From a checkpoint of a small self-supervised image encoder: arch wide_resnet, 4.1 epochs.
Rows from block 2 of a small self-supervised image encoder, named by matrix and row number. Rows with one number belong to one channel. Each number is 50 + 15 x the weight over its row's rms, rounded and kept within 0 to 99. All counts start at 0.
After each channel's rows are labels from the 100 images, of 14976, where the channel reaches its highest value: "patch colour" is the nearest of a few named colours to the mean colour under the peak. Only what is clearly more common there than usual is listed. The data: photos of plants and fungi (iNaturalist). In brackets: how many of the 100, against the usual share in percent.
# convs0: first 3x3 conv, stride 2 (model.blocks.2.convs.0.weight, 224x128x3x3, each kernel summed), inputs 0-127
# convs1: second 3x3 conv (model.blocks.2.convs.1.weight, 224x224x3x3, transposed, each kernel summed), outputs 0-223

convs0.198:50 34 55 38 58 56 52 56 38 57 22 35 23 54 46 45 69 56 60 49 59 52 35 60 72 54 70 69 62 73 43 52 59 36 29 65 57 59 35 66 20 57 26 24 37 47 45 42 42 80 40 78 78 49 57 90 61 45 51 44 58 27 58 54 52 78 46 54 23 59 41 37 61 73 33 30 40 52 75 32 79 73 83 78 44 41 50 44 37 61 45 61 63 44 54 34 29 49 58 58 57 44 84 69 55 60 57 62 48 50 56 83 46 30 65 38 32 45 48 49 39 50 47 46 63 48 50 72
convs1.198:18 43 52 38 55 58 52 35 39 37 49 41 23 29 46 29 36 58 63 29 31 61 43 41 67 57 54 56 81 65 57 58 72 44 40 50 68 32 54 58 61 78 71 32 43 69 70 23 60 48 69 63 59 40 43 24 51 69 44 56 40 70 43 51 34 31 55 45 53 24 61 30 54 44 49 45 36 81 61 75 54 58 33 43 65 52 51 19 54 40 54 32 45 30 63 52 43 35 47 56 51 48 61 57 67 42 32 62 29 13 16 32 37 56 62 34 47 43 68 51 67 30 56 53 44 37 34 39 46 55 36 41 33 29 31 56 70 58 67 61 23 44 50 54 38 40 65 18 53 20 37 62 31 38 37 50 47 71 41 27 39 41 45 56 57 35 44 73 34 37 26 45 47 34 69 40 60 38 69 17 50 26 63 38 49 47 45 71 62 27 20 13 24 51 45 42 44 22 21 61 51 23 61 40 41 50 19 49 50 55 26 45 50 55 39 46 58 51 37 34 42 53 22 44
patch colour: black (45 vs 5.8)

convs0.122:40 64 84 50 57 45 54 59 45 43 31 82 31 33 59 69 72 81 61 41 56 62 64 46 56 58 53 79 57 57 65 40 40 57 32 49 56 59 41 72 55 29 56 75 40 64 79 51 70 33 58 42 63 51 48 61 47 30 23 55 64 64 36 25 54 61 26 35 55 40 25 49 31 47 66 38 68 57 48 61 59 57 38 56 41 52 48 72 37 60 92 51 48 43 39 38 62 33 56 39 47 49 48 43 28 57 63 59 28 42 47 46 21 48 17 21 28 33 54 30 24 29 40 37 46 55 24 44
convs1.122:50 38 65 54 86 75 33 60 52 34 45 61 68 48 36 53 41 52 49 42 41 48 78 59 42 66 38 65 53 47 43 25 62 54 46 76 35 62 26 53 47 48 45 58 47 51 77 93 51 39 49 56 71 38 41 50 57 49 45 61 52 58 47 53 41 28 53 40 51 45 77 27 29 25 40 44 66 53 52 47 46 52 72 44 38 72 64 47 35 36 65 59 49 46 50 41 65 43 39 30 74 34 77 55 72 43 58 51 64 45 80 42 75 71 38 34 42 08 80 85 45 35 75 65 29 56 34 66 47 45 66 50 48 48 47 53 68 53 48 63 23 33 53 31 58 68 52 53 25 31 49 73 42 64 38 68 38 79 38 46 28 32 31 22 30 22 24 46 70 41 48 81 61 49 38 66 55 60 56 67 75 50 43 69 82 33 48 30 51 37 64 56 74 45 58 52 76 30 49 48 42 66 62 34 78 50 43 36 47 55 29 71 38 38 40 60 46 27 40 54 63 45 42 40
patch colour: white (68 vs 1.5)

convs0.186:32 27 36 69 58 41 35 37 47 41 74 40 67 40 39 45 57 45 69 62 36 28 60 55 44 54 34 56 41 70 57 41 29 26 46 45 69 37 37 64 59 31 46 19 41 46 65 61 67 43 42 57 37 47 32 65 41 75 51 20 44 64 35 46 51 31 64 55 40 50 48 68 38 43 77 38 63 58 23 81 47 47 51 70 23 13 24 62 49 52 34 18 38 61 44 65 49 56 51 52 44 14 39 55 66 52 31 63 31 50 37 39 58 57 53 78 32 61 66 51 66 61 75 47 58 32 18 48
convs1.186:42 50 48 77 49 59 77 42 79 37 61 65 61 46 73 48 30 67 40 31 54 50 56 66 53 37 61 53 64 32 45 45 52 49 29 51 70 86 75 68 69 35 49 46 58 34 37 13 58 38 59 77 64 30 39 19 38 68 30 90 67 31 32 67 52 66 68 18 76 35 61 64 61 80 41 37 63 43 42 55 56 40 60 68 67 46 38 51 57 48 66 55 56 36 63 54 55 35 70 65 59 76 38 65 61 56 53 46 15 63 65 72 49 45 64 66 54 69 61 36 62 20 44 55 62 58 40 35 43 62 29 57 44 63 53 31 51 42 55 52 32 31 41 46 29 45 33 71 47 63 59 67 34 41 47 61 35 44 65 43 49 33 32 35 17 67 62 33 58 27 47 57 23 54 70 24 52 58 43 49 41 39 61 45 52 69 41 55 73 59 45 51 57 71 22 41 46 61 65 43 65 60 77 29 45 50 48 56 61 38 53 72 45 45 70 32 47 76 43 24 24 27 58 39
patch colour: grey (70 vs 44.1)

convs0.90:59 54 45 39 33 55 53 65 32 32 15 26 54 72 23 30 33 39 36 41 43 42 65 34 64 61 52 59 71 45 40 71 50 56 54 50 32 25 57 52 41 60 11 51 56 34 26 50 36 40 39 13 76 41 57 63 43 63 19 67 45 68 50 63 42 52 91 35 49 41 50 51 39 54 23 60 36 50 47 58 37 64 39 48 63 50 74 31 62 44 54 50 67 70 38 76 80 67 68 24 57 58 47 67 35 69 55 63 71 47 61 46 66 41 33 46 35 48 54 50 42 37 73 41 42 55 31 51
convs1.90:52 47 38 50 49 64 71 38 53 48 41 63 22 29 57 34 45 26 63 35 61 53 53 72 27 50 57 42 58 42 53 84 60 58 57 56 43 84 44 26 50 43 52 80 57 62 25 69 40 56 47 43 58 55 21 91 40 50 52 59 78 62 55 62 48 78 65 64 54 19 46 40 49 52 62 61 28 72 72 59 35 60 50 45 55 39 34 64 47 49 45 50 36 44 34 55 64 72 17 48 39 52 72 52 53 37 78 63 50 56 24 43 39 51 44 46 74 64 70 50 11 66 38 54 57 23 55 28 44 77 51 29 51 24 57 36 51 32 50 18 31 27 53 54 69 57 47 43 45 44 58 60 46 52 50 29 48 56 48 18 46 39 50 50 53 63 63 64 20 46 58 44 77 69 31 48 56 59 59 53 39 52 42 57 51 64 48 54 56 21 47 64 69 80 65 74 32 54 55 46 63 56 35 57 62 69 62 34 98 34 49 65 51 16 39 74 75 34 51 36 58 44 45 40
patch colour: black (45 vs 5.8)

convs0.25:89 78 63 69 55 45 53 64 71 50 45 67 27 59 52 62 80 65 34 58 72 57 68 55 72 58 49 58 36 86 53 63 62 60 25 29 41 48 50 48 44 75 49 36 60 42 63 55 32 53 46 35 46 32 57 50 44 40 55 50 44 65 36 45 90 45 56 42 50 53 36 39 57 33 39 36 48 56 47 59 40 76 62 86 71 45 57 99 58 55 51 93 67 70 43 37 53 22 36 38 64 36 61 67 47 37 38 59 42 71 48 68 42 50 56 52 50 39 35 61 39 29 52 42 54 44 42 40
convs1.25:71 37 55 65 34 56 77 49 90 70 44 64 47 50 55 49 48 52 42 42 49 60 57 35 51 41 43 53 54 70 47 59 30 56 46 89 48 53 56 44 38 86 65 30 44 52 45 80 61 58 77 68 77 41 49 37 24 56 48 60 55 53 27 38 79 53 64 50 19 28 39 53 23 00 31 31 52 52 50 58 58 47 55 45 45 58 47 59 45 28 73 59 42 51 60 18 40 30 43 55 58 56 63 32 96 15 68 57 48 44 50 19 55 32 60 21 46 41 55 53 57 69 56 60 68 62 47 42 43 55 67 54 33 60 40 63 36 47 48 58 40 83 54 53 65 76 49 37 39 44 69 49 36 43 58 54 43 29 58 65 71 46 39 56 63 48 50 34 50 48 32 59 56 27 72 49 93 28 37 51 53 80 38 41 38 25 61 48 32 52 41 55 45 41 36 41 41 28 32 64 62 35 53 47 48 45 32 28 54 63 59 76 36 48 58 67 41 36 44 42 54 27 45 57
patch colour: pink (29 vs 5.3)

convs0.93:58 39 62 33 60 70 58 70 35 45 79 54 57 51 35 41 67 32 57 62 38 55 37 44 51 51 52 48 73 51 32 70 29 76 42 61 61 48 68 42 20 58 83 48 58 54 49 34 66 30 62 44 50 55 36 70 45 33 76 30 27 89 93 83 25 33 46 67 49 54 59 51 43 66 37 64 50 43 59 59 62 56 49 37 42 34 71 43 47 63 56 49 43 38 56 41 54 70 94 52 49 79 59 61 61 73 50 35 59 60 50 50 52 51 41 63 39 51 32 43 44 32 43 40 67 29 23 39
convs1.93:28 31 43 52 59 74 38 30 68 38 35 52 49 48 44 49 63 43 49 58 37 37 38 47 55 66 58 48 29 46 46 60 50 49 19 30 34 67 59 59 76 69 39 34 70 41 43 68 57 63 37 45 59 62 41 49 19 37 49 48 59 64 79 59 40 44 48 59 55 60 41 59 58 61 69 25 39 34 28 45 23 58 57 37 53 52 39 45 32 25 56 33 58 36 80 44 69 49 77 72 46 50 51 59 21 65 66 42 50 54 66 54 54 60 43 39 20 42 36 22 37 41 35 37 21 28 63 45 23 48 20 28 24 44 73 61 44 35 77 80 70 39 47 32 43 32 61 59 48 40 49 79 23 11 28 51 42 72 51 40 61 63 37 30 45 54 40 66 45 38 55 24 63 57 34 29 51 42 47 27 36 34 50 37 46 62 28 67 37 42 42 42 53 44 75 27 61 71 40 47 43 54 27 25 43 57 29 49 66 33 55 42 34 18 44 34 33 46 19 32 42 52 61 32
patch colour: brown (68 vs 34.8)

convs0.140:38 55 60 30 57 16 49 59 17 43 28 90 42 38 52 55 38 43 48 63 43 59 30 27 49 44 37 24 34 72 65 46 35 25 41 45 42 34 74 49 58 53 34 38 24 41 43 55 38 52 39 52 50 37 56 51 53 27 24 54 56 14 56 44 59 41 44 52 34 33 53 41 29 55 42 39 55 30 32 28 74 27 43 44 46 42 28 55 47 53 38 69 43 35 53 40 56 41 21 32 15 48 79 33 29 41 57 53 38 56 59 58 42 59 20 48 58 73 31 33 30 54 33 51 69 47 55 28
convs1.140:41 49 67 68 28 44 64 52 31 42 40 58 54 51 39 45 58 34 64 55 63 39 45 46 61 58 77 42 47 46 44 61 39 48 23 43 47 39 50 46 62 56 61 64 59 44 72 09 41 36 73 53 37 64 56 46 75 44 66 56 39 59 36 45 70 47 61 65 40 33 36 43 59 14 55 23 32 56 67 43 47 39 65 61 46 51 74 50 40 46 58 74 82 65 57 17 84 41 12 79 51 44 52 33 55 53 54 45 57 68 47 48 70 42 61 55 70 49 81 08 35 66 36 35 55 23 38 22 74 35 75 30 52 67 51 62 63 35 51 55 41 49 65 57 30 37 28 50 60 53 63 75 33 40 63 52 88 39 41 47 43 43 44 81 36 35 47 55 49 27 27 41 35 31 53 51 67 62 53 58 52 38 33 80 58 63 48 45 41 26 17 36 47 39 61 39 58 39 32 48 41 43 62 61 51 44 68 57 41 31 63 51 29 37 54 71 06 45 50 32 34 44 60 43
patch colour: pink (39 vs 5.3)

convs0.82:72 73 55 41 47 43 51 23 78 61 56 63 48 43 78 62 33 76 40 71 56 66 44 58 36 41 66 48 25 59 56 36 48 49 33 54 50 50 20 45 51 44 49 39 77 33 40 51 51 54 34 58 23 63 44 80 82 29 55 40 43 63 50 44 33 46 40 35 36 34 46 55 58 37 82 54 42 60 45 52 53 49 65 20 37 66 30 78 59 42 46 51 68 31 31 37 55 68 66 43 37 43 42 51 27 74 58 23 39 29 62 46 49 38 43 57 39 41 59 34 81 28 11 42 35 62 57 69
convs1.82:51 42 49 50 64 33 56 55 48 37 47 56 57 49 50 49 67 47 48 38 17 57 45 77 46 68 64 55 49 59 47 48 25 52 49 48 63 43 64 60 26 52 49 48 48 54 61 84 67 46 38 29 45 34 41 44 50 62 60 49 39 40 48 59 40 54 58 59 45 50 59 26 49 43 14 59 52 48 36 26 47 48 35 44 44 55 32 46 65 55 66 74 52 73 58 51 58 45 49 42 59 68 71 56 69 51 48 48 64 42 30 52 79 25 54 79 71 74 63 54 65 11 55 30 44 48 30 63 99 54 63 34 27 51 57 48 43 54 48 66 47 43 41 40 41 28 72 39 79 62 58 75 74 55 66 39 65 21 47 55 52 82 62 31 40 82 36 42 46 45 80 13 73 49 37 24 81 35 44 10 52 51 61 19 75 37 41 52 47 30 39 49 35 73 64 48 44 53 65 50 44 37 37 44 60 57 39 30 67 40 52 59 15 31 67 67 38 42 46 35 47 81 44 39
patch colour: black (38 vs 5.8)

convs0.168:44 52 39 34 60 21 61 44 42 52 36 62 67 29 26 39 55 63 30 46 60 46 46 57 45 52 59 55 43 77 68 49 19 32 51 30 52 54 37 54 36 49 60 83 39 51 47 45 38 65 59 55 53 44 31 42 44 42 40 47 43 31 51 50 27 41 55 32 57 46 73 25 63 27 64 34 25 69 54 49 41 30 51 41 35 24 38 31 42 25 65 36 45 42 17 36 63 39 43 35 68 58 37 54 49 41 45 28 37 42 68 38 37 23 33 40 45 56 75 66 42 31 35 59 34 21 34 99
convs1.168:55 56 46 52 51 64 54 64 60 43 66 35 41 59 65 53 41 65 31 60 60 31 46 57 36 49 63 47 54 35 55 35 37 61 20 50 44 43 49 68 56 48 33 55 23 48 48 66 43 54 53 77 39 29 42 50 43 28 56 59 53 49 63 38 44 65 58 42 46 59 55 50 47 74 35 50 67 45 23 62 54 55 53 35 69 88 66 68 65 34 77 74 60 58 65 59 74 72 55 69 61 26 30 48 48 55 80 73 38 74 57 56 29 51 79 58 61 53 37 25 58 31 16 38 65 51 27 33 52 36 26 54 45 40 47 57 60 21 56 47 62 34 77 68 13 55 67 21 26 55 64 49 55 46 46 39 39 39 60 45 47 48 52 56 56 35 45 62 49 46 49 31 28 52 26 28 58 19 62 41 57 42 28 17 46 44 57 54 35 35 35 46 40 46 65 43 69 65 60 66 99 76 37 59 23 50 73 49 62 31 52 44 71 71 44 39 52 76 42 62 63 79 76 37
patch colour: white (37 vs 1.5); pink (30 vs 5.3)

convs0.125:40 44 14 74 45 40 59 69 42 75 22 64 52 48 61 44 09 64 54 46 31 30 56 51 58 63 53 63 49 59 65 59 41 75 42 80 63 33 53 55 71 18 42 56 40 30 41 51 57 63 12 37 46 48 53 71 51 47 40 60 28 58 63 35 61 45 57 74 45 37 64 48 45 40 50 35 72 45 69 55 78 46 32 61 39 38 74 50 57 61 35 54 58 31 63 63 55 53 43 25 54 36 51 62 57 75 36 33 23 47 41 19 32 50 39 71 54 67 41 57 86 65 40 40 66 39 64 45
convs1.125:34 42 28 44 25 55 48 44 54 61 72 48 55 53 35 23 48 45 65 49 41 14 78 37 58 62 55 60 32 60 69 85 67 60 26 69 55 64 52 27 66 56 69 35 57 42 38 43 39 86 63 44 52 37 61 41 74 43 49 34 14 58 51 67 19 62 42 48 54 49 31 69 62 31 51 25 59 54 39 28 62 71 63 45 55 74 71 56 37 34 52 63 55 46 39 45 52 69 45 54 58 38 75 29 62 47 55 54 78 93 26 78 70 50 44 46 53 54 81 42 69 48 52 50 43 59 50 42 40 56 50 69 65 59 65 75 42 51 80 35 55 55 67 44 60 66 50 64 53 46 39 44 37 44 77 49 39 68 44 71 37 36 52 22 42 48 44 66 51 78 59 58 58 54 52 37 42 73 78 48 62 54 27 43 80 82 53 35 50 61 52 72 62 47 42 63 55 52 49 20 43 53 57 67 44 86 69 35 64 34 71 53 72 64 43 26 41 66 58 57 37 40 53 34
patch colour: pink (38 vs 5.3); white (34 vs 1.5)

convs0.107:66 48 39 48 37 54 41 45 40 59 43 31 45 59 40 56 57 50 47 31 64 36 62 53 62 61 39 57 47 55 64 61 52 52 27 42 66 14 42 53 64 36 14 49 50 44 66 63 49 26 06 29 34 30 36 00 32 04 37 65 36 65 07 36 96 60 35 60 62 58 37 48 47 33 57 24 54 55 43 53 36 48 51 77 59 28 51 37 48 56 54 57 38 61 59 47 48 68 45 29 48 44 41 71 52 45 46 42 41 44 44 54 34 47 62 64 43 41 38 59 41 46 68 46 45 48 58 43
convs1.107:73 65 52 24 38 44 31 51 80 62 46 35 70 82 55 52 31 39 53 51 46 64 32 69 81 56 28 41 46 51 56 52 19 58 49 75 46 58 73 53 47 24 58 63 39 53 50 35 45 35 42 41 43 47 64 66 54 42 31 67 50 54 70 56 58 35 64 45 25 34 43 54 37 53 32 54 62 54 50 45 60 32 19 43 48 65 66 55 66 72 62 54 31 63 59 34 59 31 51 35 30 38 74 71 72 60 47 69 41 00 56 35 74 67 31 37 39 41 30 50 37 35 19 28 56 58 48 75 60 29 42 40 64 49 64 53 53 67 36 45 66 37 40 42 74 31 36 50 39 21 81 51 42 41 39 31 46 68 38 62 36 60 49 35 58 59 52 54 20 31 44 47 42 44 43 35 63 36 64 59 47 61 37 73 39 42 65 81 47 61 43 60 64 47 56 89 24 39 21 42 26 50 57 32 53 72 55 40 73 34 50 50 57 74 65 42 64 47 66 36 38 41 57 63
patch colour: white (45 vs 1.5); pink (30 vs 5.3)

convs0.172:59 35 42 51 35 32 37 61 32 43 52 54 53 67 54 52 40 53 42 66 36 42 43 44 68 61 63 62 50 70 42 73 49 25 62 34 52 55 70 66 54 54 41 86 57 38 61 72 92 35 32 59 44 66 70 62 63 43 36 79 55 67 49 45 36 66 69 65 45 48 88 59 80 55 44 56 39 77 22 38 36 36 57 25 37 43 82 61 49 45 61 54 49 57 48 52 49 50 50 42 34 26 43 44 54 25 51 46 22 51 55 61 77 82 43 25 58 40 66 52 29 49 52 64 24 41 75 53
convs1.172:14 59 77 29 19 39 35 30 54 51 42 41 77 53 43 60 48 13 70 59 41 42 56 56 38 65 53 60 17 43 70 49 28 40 51 28 62 57 64 59 39 58 43 52 64 30 66 28 26 83 59 16 59 47 45 69 55 40 41 45 45 64 52 34 42 61 62 51 32 55 47 44 36 42 58 43 44 61 66 40 62 43 28 49 73 75 85 78 35 55 76 46 75 37 39 56 65 37 69 51 39 30 41 51 42 77 79 63 44 57 63 70 57 55 55 29 54 57 42 34 44 31 46 50 37 21 30 49 55 71 36 65 40 36 37 65 50 24 32 40 44 21 50 13 69 46 30 56 63 49 54 46 47 47 67 64 54 29 44 45 53 35 57 35 28 43 23 51 48 45 35 49 65 63 43 45 81 51 46 57 13 47 39 38 61 31 68 59 49 65 36 47 47 60 44 40 48 83 40 75 28 64 37 70 48 69 73 36 51 46 51 40 62 53 73 37 73 57 41 51 50 73 54 52
patch colour: white (37 vs 1.5)

convs0.111:52 55 48 45 41 33 77 31 29 46 73 61 41 31 57 53 53 48 39 52 71 42 14 60 42 47 40 22 53 69 36 62 52 37 30 48 41 36 49 47 65 39 31 77 45 42 33 59 44 29 17 30 35 48 75 00 39 01 33 44 60 35 20 48 25 62 35 57 55 58 69 44 49 55 63 34 57 55 51 47 62 71 49 43 37 48 41 50 58 35 57 51 46 51 51 55 47 58 45 68 27 29 46 32 39 51 39 36 50 63 57 52 63 21 25 47 42 37 28 35 49 41 55 46 52 24 53 70
convs1.111:59 42 52 81 47 59 33 45 62 46 78 45 46 58 58 40 50 37 76 52 37 79 56 63 80 43 19 31 34 41 66 49 78 46 79 28 55 56 44 79 48 42 29 74 60 18 71 74 39 30 34 34 54 35 37 57 33 32 42 49 73 41 23 65 31 53 43 51 38 49 53 70 46 16 55 59 45 44 43 44 68 74 70 13 37 52 35 24 46 34 46 49 47 54 54 32 56 48 36 47 55 39 42 30 29 57 35 38 35 53 40 41 29 47 56 56 28 37 61 50 52 76 74 71 30 58 78 43 94 56 54 47 51 48 35 50 62 47 62 50 42 48 61 55 49 63 61 59 66 37 55 60 24 00 54 38 56 35 63 29 39 33 46 64 08 67 52 52 46 52 53 69 63 48 51 45 62 45 51 51 53 75 55 45 48 32 38 67 54 75 48 46 40 60 63 56 63 67 56 45 36 49 40 32 66 44 26 29 60 33 52 65 56 53 63 38 46 26 46 61 37 61 67 28
patch colour: grey (71 vs 44.1)

convs0.60:41 44 39 48 69 79 66 42 48 80 29 29 62 45 33 23 50 58 43 45 15 52 38 63 49 47 87 55 49 52 34 63 39 42 35 35 74 33 69 45 48 51 34 36 43 51 70 72 47 44 42 60 49 70 38 59 52 56 51 71 63 60 34 45 48 37 33 51 44 41 69 54 37 45 56 19 43 67 47 40 41 36 63 72 59 41 50 49 52 49 56 31 77 46 43 66 67 54 73 57 56 71 40 28 63 46 35 63 52 56 26 83 28 76 79 22 47 24 29 70 30 58 63 68 37 37 40 35
convs1.60:65 46 37 54 62 49 64 39 55 54 29 38 36 66 49 68 48 24 65 35 58 49 52 35 51 40 59 56 54 60 47 31 62 38 86 45 41 51 70 84 49 22 45 54 56 56 58 58 34 53 59 46 52 32 37 23 61 55 63 47 61 65 44 40 27 65 51 44 79 39 21 42 53 75 46 26 34 50 39 39 33 61 79 65 53 52 73 48 66 43 27 76 66 66 75 69 45 37 42 48 59 29 47 65 50 70 27 48 29 37 39 28 44 42 46 46 37 67 30 43 55 38 45 67 83 83 56 43 59 63 35 43 63 67 52 75 32 41 43 33 55 87 50 48 35 25 42 76 34 77 42 40 53 69 65 74 84 39 36 57 60 73 50 62 62 57 52 33 49 25 47 52 67 57 53 51 38 65 26 82 50 80 20 41 28 50 50 37 40 77 54 71 81 74 61 34 51 36 40 43 52 47 50 55 53 51 28 64 40 52 58 52 60 43 35 27 42 33 23 33 35 39 53 54
patch colour: brown (64 vs 34.8)

convs0.78:38 67 41 71 61 36 58 51 03 46 56 48 54 34 67 36 52 39 51 44 66 46 54 34 49 43 50 45 45 44 73 38 39 49 41 60 57 53 62 38 52 35 48 10 40 48 70 42 34 27 18 52 27 60 30 53 27 35 29 42 59 34 48 28 50 48 50 59 56 27 37 52 39 47 48 56 69 48 34 47 53 46 58 61 42 43 34 82 43 72 60 58 09 21 42 22 40 49 24 60 52 49 76 51 40 38 87 38 38 46 54 68 36 42 36 69 54 65 70 40 45 33 21 33 32 29 52 40
convs1.78:40 58 63 58 57 22 53 59 43 51 23 81 64 74 53 32 46 58 33 51 36 56 35 60 33 35 59 63 65 46 34 58 58 38 47 99 40 41 47 69 51 39 47 44 55 33 40 57 50 50 57 56 72 42 27 42 70 40 55 49 56 51 31 45 24 62 41 28 70 52 77 34 41 46 65 41 56 46 42 52 43 46 60 29 69 24 67 61 61 42 39 35 27 31 66 41 76 38 47 64 46 71 63 91 48 40 52 44 73 58 19 75 57 70 58 67 57 45 48 54 31 47 51 46 88 25 20 24 68 68 55 42 35 44 46 37 51 32 50 52 55 72 37 27 28 24 17 54 45 71 49 62 78 54 45 28 68 56 47 62 35 65 47 41 63 53 53 60 65 58 53 34 67 73 64 47 60 56 28 49 63 40 51 85 48 81 44 61 52 36 52 36 51 40 79 47 45 40 44 21 61 38 61 36 34 60 55 37 43 39 24 34 50 50 74 46 34 52 22 54 49 53 39 61
patch colour: pink (30 vs 5.3)

convs0.132:36 65 73 52 63 57 51 59 29 54 40 75 51 66 47 67 77 64 45 77 77 70 57 42 75 45 70 44 35 99 55 49 35 15 57 41 34 76 75 36 65 45 53 52 61 54 44 46 30 33 41 40 56 56 48 60 60 56 54 42 44 42 32 45 44 38 22 59 69 54 55 45 67 63 42 62 27 57 82 35 49 41 52 22 41 84 54 64 49 43 59 51 54 33 41 29 54 72 63 35 55 20 59 48 56 56 33 74 43 39 65 33 66 59 43 49 54 66 49 54 69 51 64 40 56 47 46 44
convs1.132:66 49 46 55 23 47 61 56 44 38 39 38 46 42 53 60 48 51 43 62 53 10 38 35 58 49 31 32 83 71 72 45 77 41 36 73 74 50 70 56 71 92 55 35 89 69 58 52 42 61 54 57 54 54 52 84 60 42 37 51 44 61 65 74 41 32 58 78 73 45 18 54 47 54 65 59 48 34 49 60 51 64 58 51 35 44 15 55 53 36 52 44 68 55 60 55 45 49 22 52 68 49 47 44 46 60 59 25 35 34 63 29 27 35 79 42 52 62 32 51 24 73 43 31 30 37 83 57 59 38 47 35 59 54 36 77 77 47 39 67 71 56 57 39 43 48 58 47 34 30 46 63 92 52 64 54 26 48 51 58 70 48 39 53 32 80 42 61 36 74 72 59 47 41 41 75 35 42 28 22 26 68 67 45 29 61 64 25 30 38 50 51 51 42 47 61 48 64 29 49 54 47 60 50 50 69 55 52 51 50 51 65 40 53 38 38 47 28 40 54 75 64 62 60
patch colour: pink (36 vs 5.3)

convs0.98:40 64 69 49 46 46 50 30 67 45 48 34 36 36 33 35 59 54 41 23 55 44 55 51 29 52 60 77 51 57 80 56 55 43 31 38 43 54 50 31 51 71 25 54 34 42 78 42 38 39 21 39 54 69 45 16 39 22 45 55 41 44 24 27 63 53 31 31 65 30 67 51 50 25 53 55 67 57 43 42 47 54 71 75 45 79 13 57 42 64 31 39 19 50 34 47 29 76 26 32 39 41 49 56 49 47 45 45 58 38 29 53 06 30 42 38 41 39 40 43 48 46 39 51 40 60 55 33
convs1.98:52 99 20 13 49 40 39 71 37 31 50 30 67 66 61 66 48 62 59 54 69 86 25 70 63 32 28 53 62 71 67 48 58 40 61 38 53 38 46 31 25 38 43 59 53 64 32 54 39 41 45 62 72 42 55 47 44 46 44 56 29 67 60 23 74 39 59 70 27 32 46 30 44 68 54 53 57 47 32 63 71 72 42 64 43 36 29 52 71 27 50 76 41 41 62 59 44 63 53 46 46 32 89 61 56 61 40 55 58 13 50 50 37 40 57 57 60 53 37 77 53 62 56 46 60 65 35 86 45 26 43 42 47 45 57 54 56 46 60 71 68 68 42 64 39 43 55 46 57 55 27 68 52 34 70 47 37 34 65 57 61 33 51 32 32 93 66 58 33 49 58 55 45 73 57 58 60 48 59 49 55 59 73 56 19 52 35 28 37 62 57 75 34 65 10 39 66 35 53 36 46 42 33 67 36 46 55 49 55 42 39 59 29 45 44 63 46 38 53 47 55 48 43 31
patch colour: white (57 vs 1.5); pink (31 vs 5.3)

convs0.14:62 55 79 46 59 67 51 33 56 78 61 45 40 61 63 36 34 19 25 31 29 51 52 50 57 38 40 63 32 58 59 46 49 37 40 20 68 48 58 59 29 60 47 86 44 30 47 58 94 55 49 21 31 64 47 46 72 43 75 39 50 51 45 53 70 35 21 56 56 45 50 30 42 27 58 40 60 80 29 63 47 66 44 42 29 51 34 71 44 19 73 30 61 19 45 64 63 39 43 49 57 30 39 33 44 65 37 43 48 49 60 53 45 36 56 56 39 66 34 45 50 46 51 26 55 61 33 70
convs1.14:51 30 41 51 29 78 55 50 56 50 49 66 36 33 82 38 57 42 50 57 69 43 32 53 50 52 60 15 58 41 40 70 48 26 51 59 52 53 52 60 66 28 71 34 32 50 48 59 48 43 67 63 53 57 57 71 45 32 51 44 69 28 66 50 33 71 46 22 59 38 13 47 40 73 32 33 28 49 22 42 38 54 61 64 34 75 79 79 56 57 62 44 26 32 55 49 47 80 68 64 36 26 57 39 46 32 55 43 39 69 85 67 62 43 45 49 31 72 80 37 72 41 58 25 53 19 66 67 59 56 48 50 29 45 52 51 25 58 70 74 80 31 71 41 42 52 52 40 39 44 19 61 39 43 40 36 43 41 37 71 71 61 30 65 50 29 44 53 69 56 47 61 46 35 60 58 57 46 45 36 21 16 70 55 28 69 47 59 59 21 58 43 62 38 63 40 38 50 45 58 49 68 38 47 25 61 62 67 52 59 54 73 66 72 55 31 59 73 45 35 45 50 53 60
patch colour: pink (26 vs 5.3)

convs0.165:41 32 49 35 35 42 58 25 25 41 47 46 24 07 32 44 44 56 49 55 67 38 39 62 33 65 49 50 30 35 46 27 65 45 42 46 48 43 47 46 37 25 43 75 49 46 54 13 43 55 30 56 64 36 43 47 45 43 51 67 47 62 29 57 49 86 47 56 44 49 54 32 40 55 51 17 50 76 61 22 51 42 82 42 57 51 47 57 25 48 55 53 54 44 67 48 38 50 52 41 37 25 37 19 73 44 48 48 45 38 49 46 30 64 34 50 37 72 44 02 24 44 39 32 65 57 25 36
convs1.165:52 67 38 25 51 51 22 53 51 27 54 72 79 53 61 71 39 58 39 53 50 38 66 90 56 68 38 40 47 62 63 26 03 59 32 46 40 57 45 62 30 38 49 52 33 25 47 46 34 68 55 46 29 43 44 33 52 57 68 24 53 38 60 67 29 45 42 60 48 64 50 36 54 46 48 62 57 49 43 56 19 81 54 46 52 78 40 37 56 56 29 45 36 56 60 56 42 58 58 46 25 31 35 50 57 70 64 63 67 52 54 46 52 74 45 37 33 45 50 44 70 56 46 22 77 41 49 53 32 45 49 41 70 47 30 74 74 42 29 46 59 62 81 50 37 48 33 37 44 39 68 20 39 45 63 52 52 68 46 31 44 59 41 56 40 36 64 45 31 47 58 47 59 34 20 74 61 18 55 45 64 70 59 24 56 30 62 59 50 43 40 47 21 54 57 27 38 87 62 63 23 68 44 72 48 31 34 09 21 54 25 74 52 44 31 45 55 50 47 59 36 56 56 32
patch colour: grey (73 vs 44.1)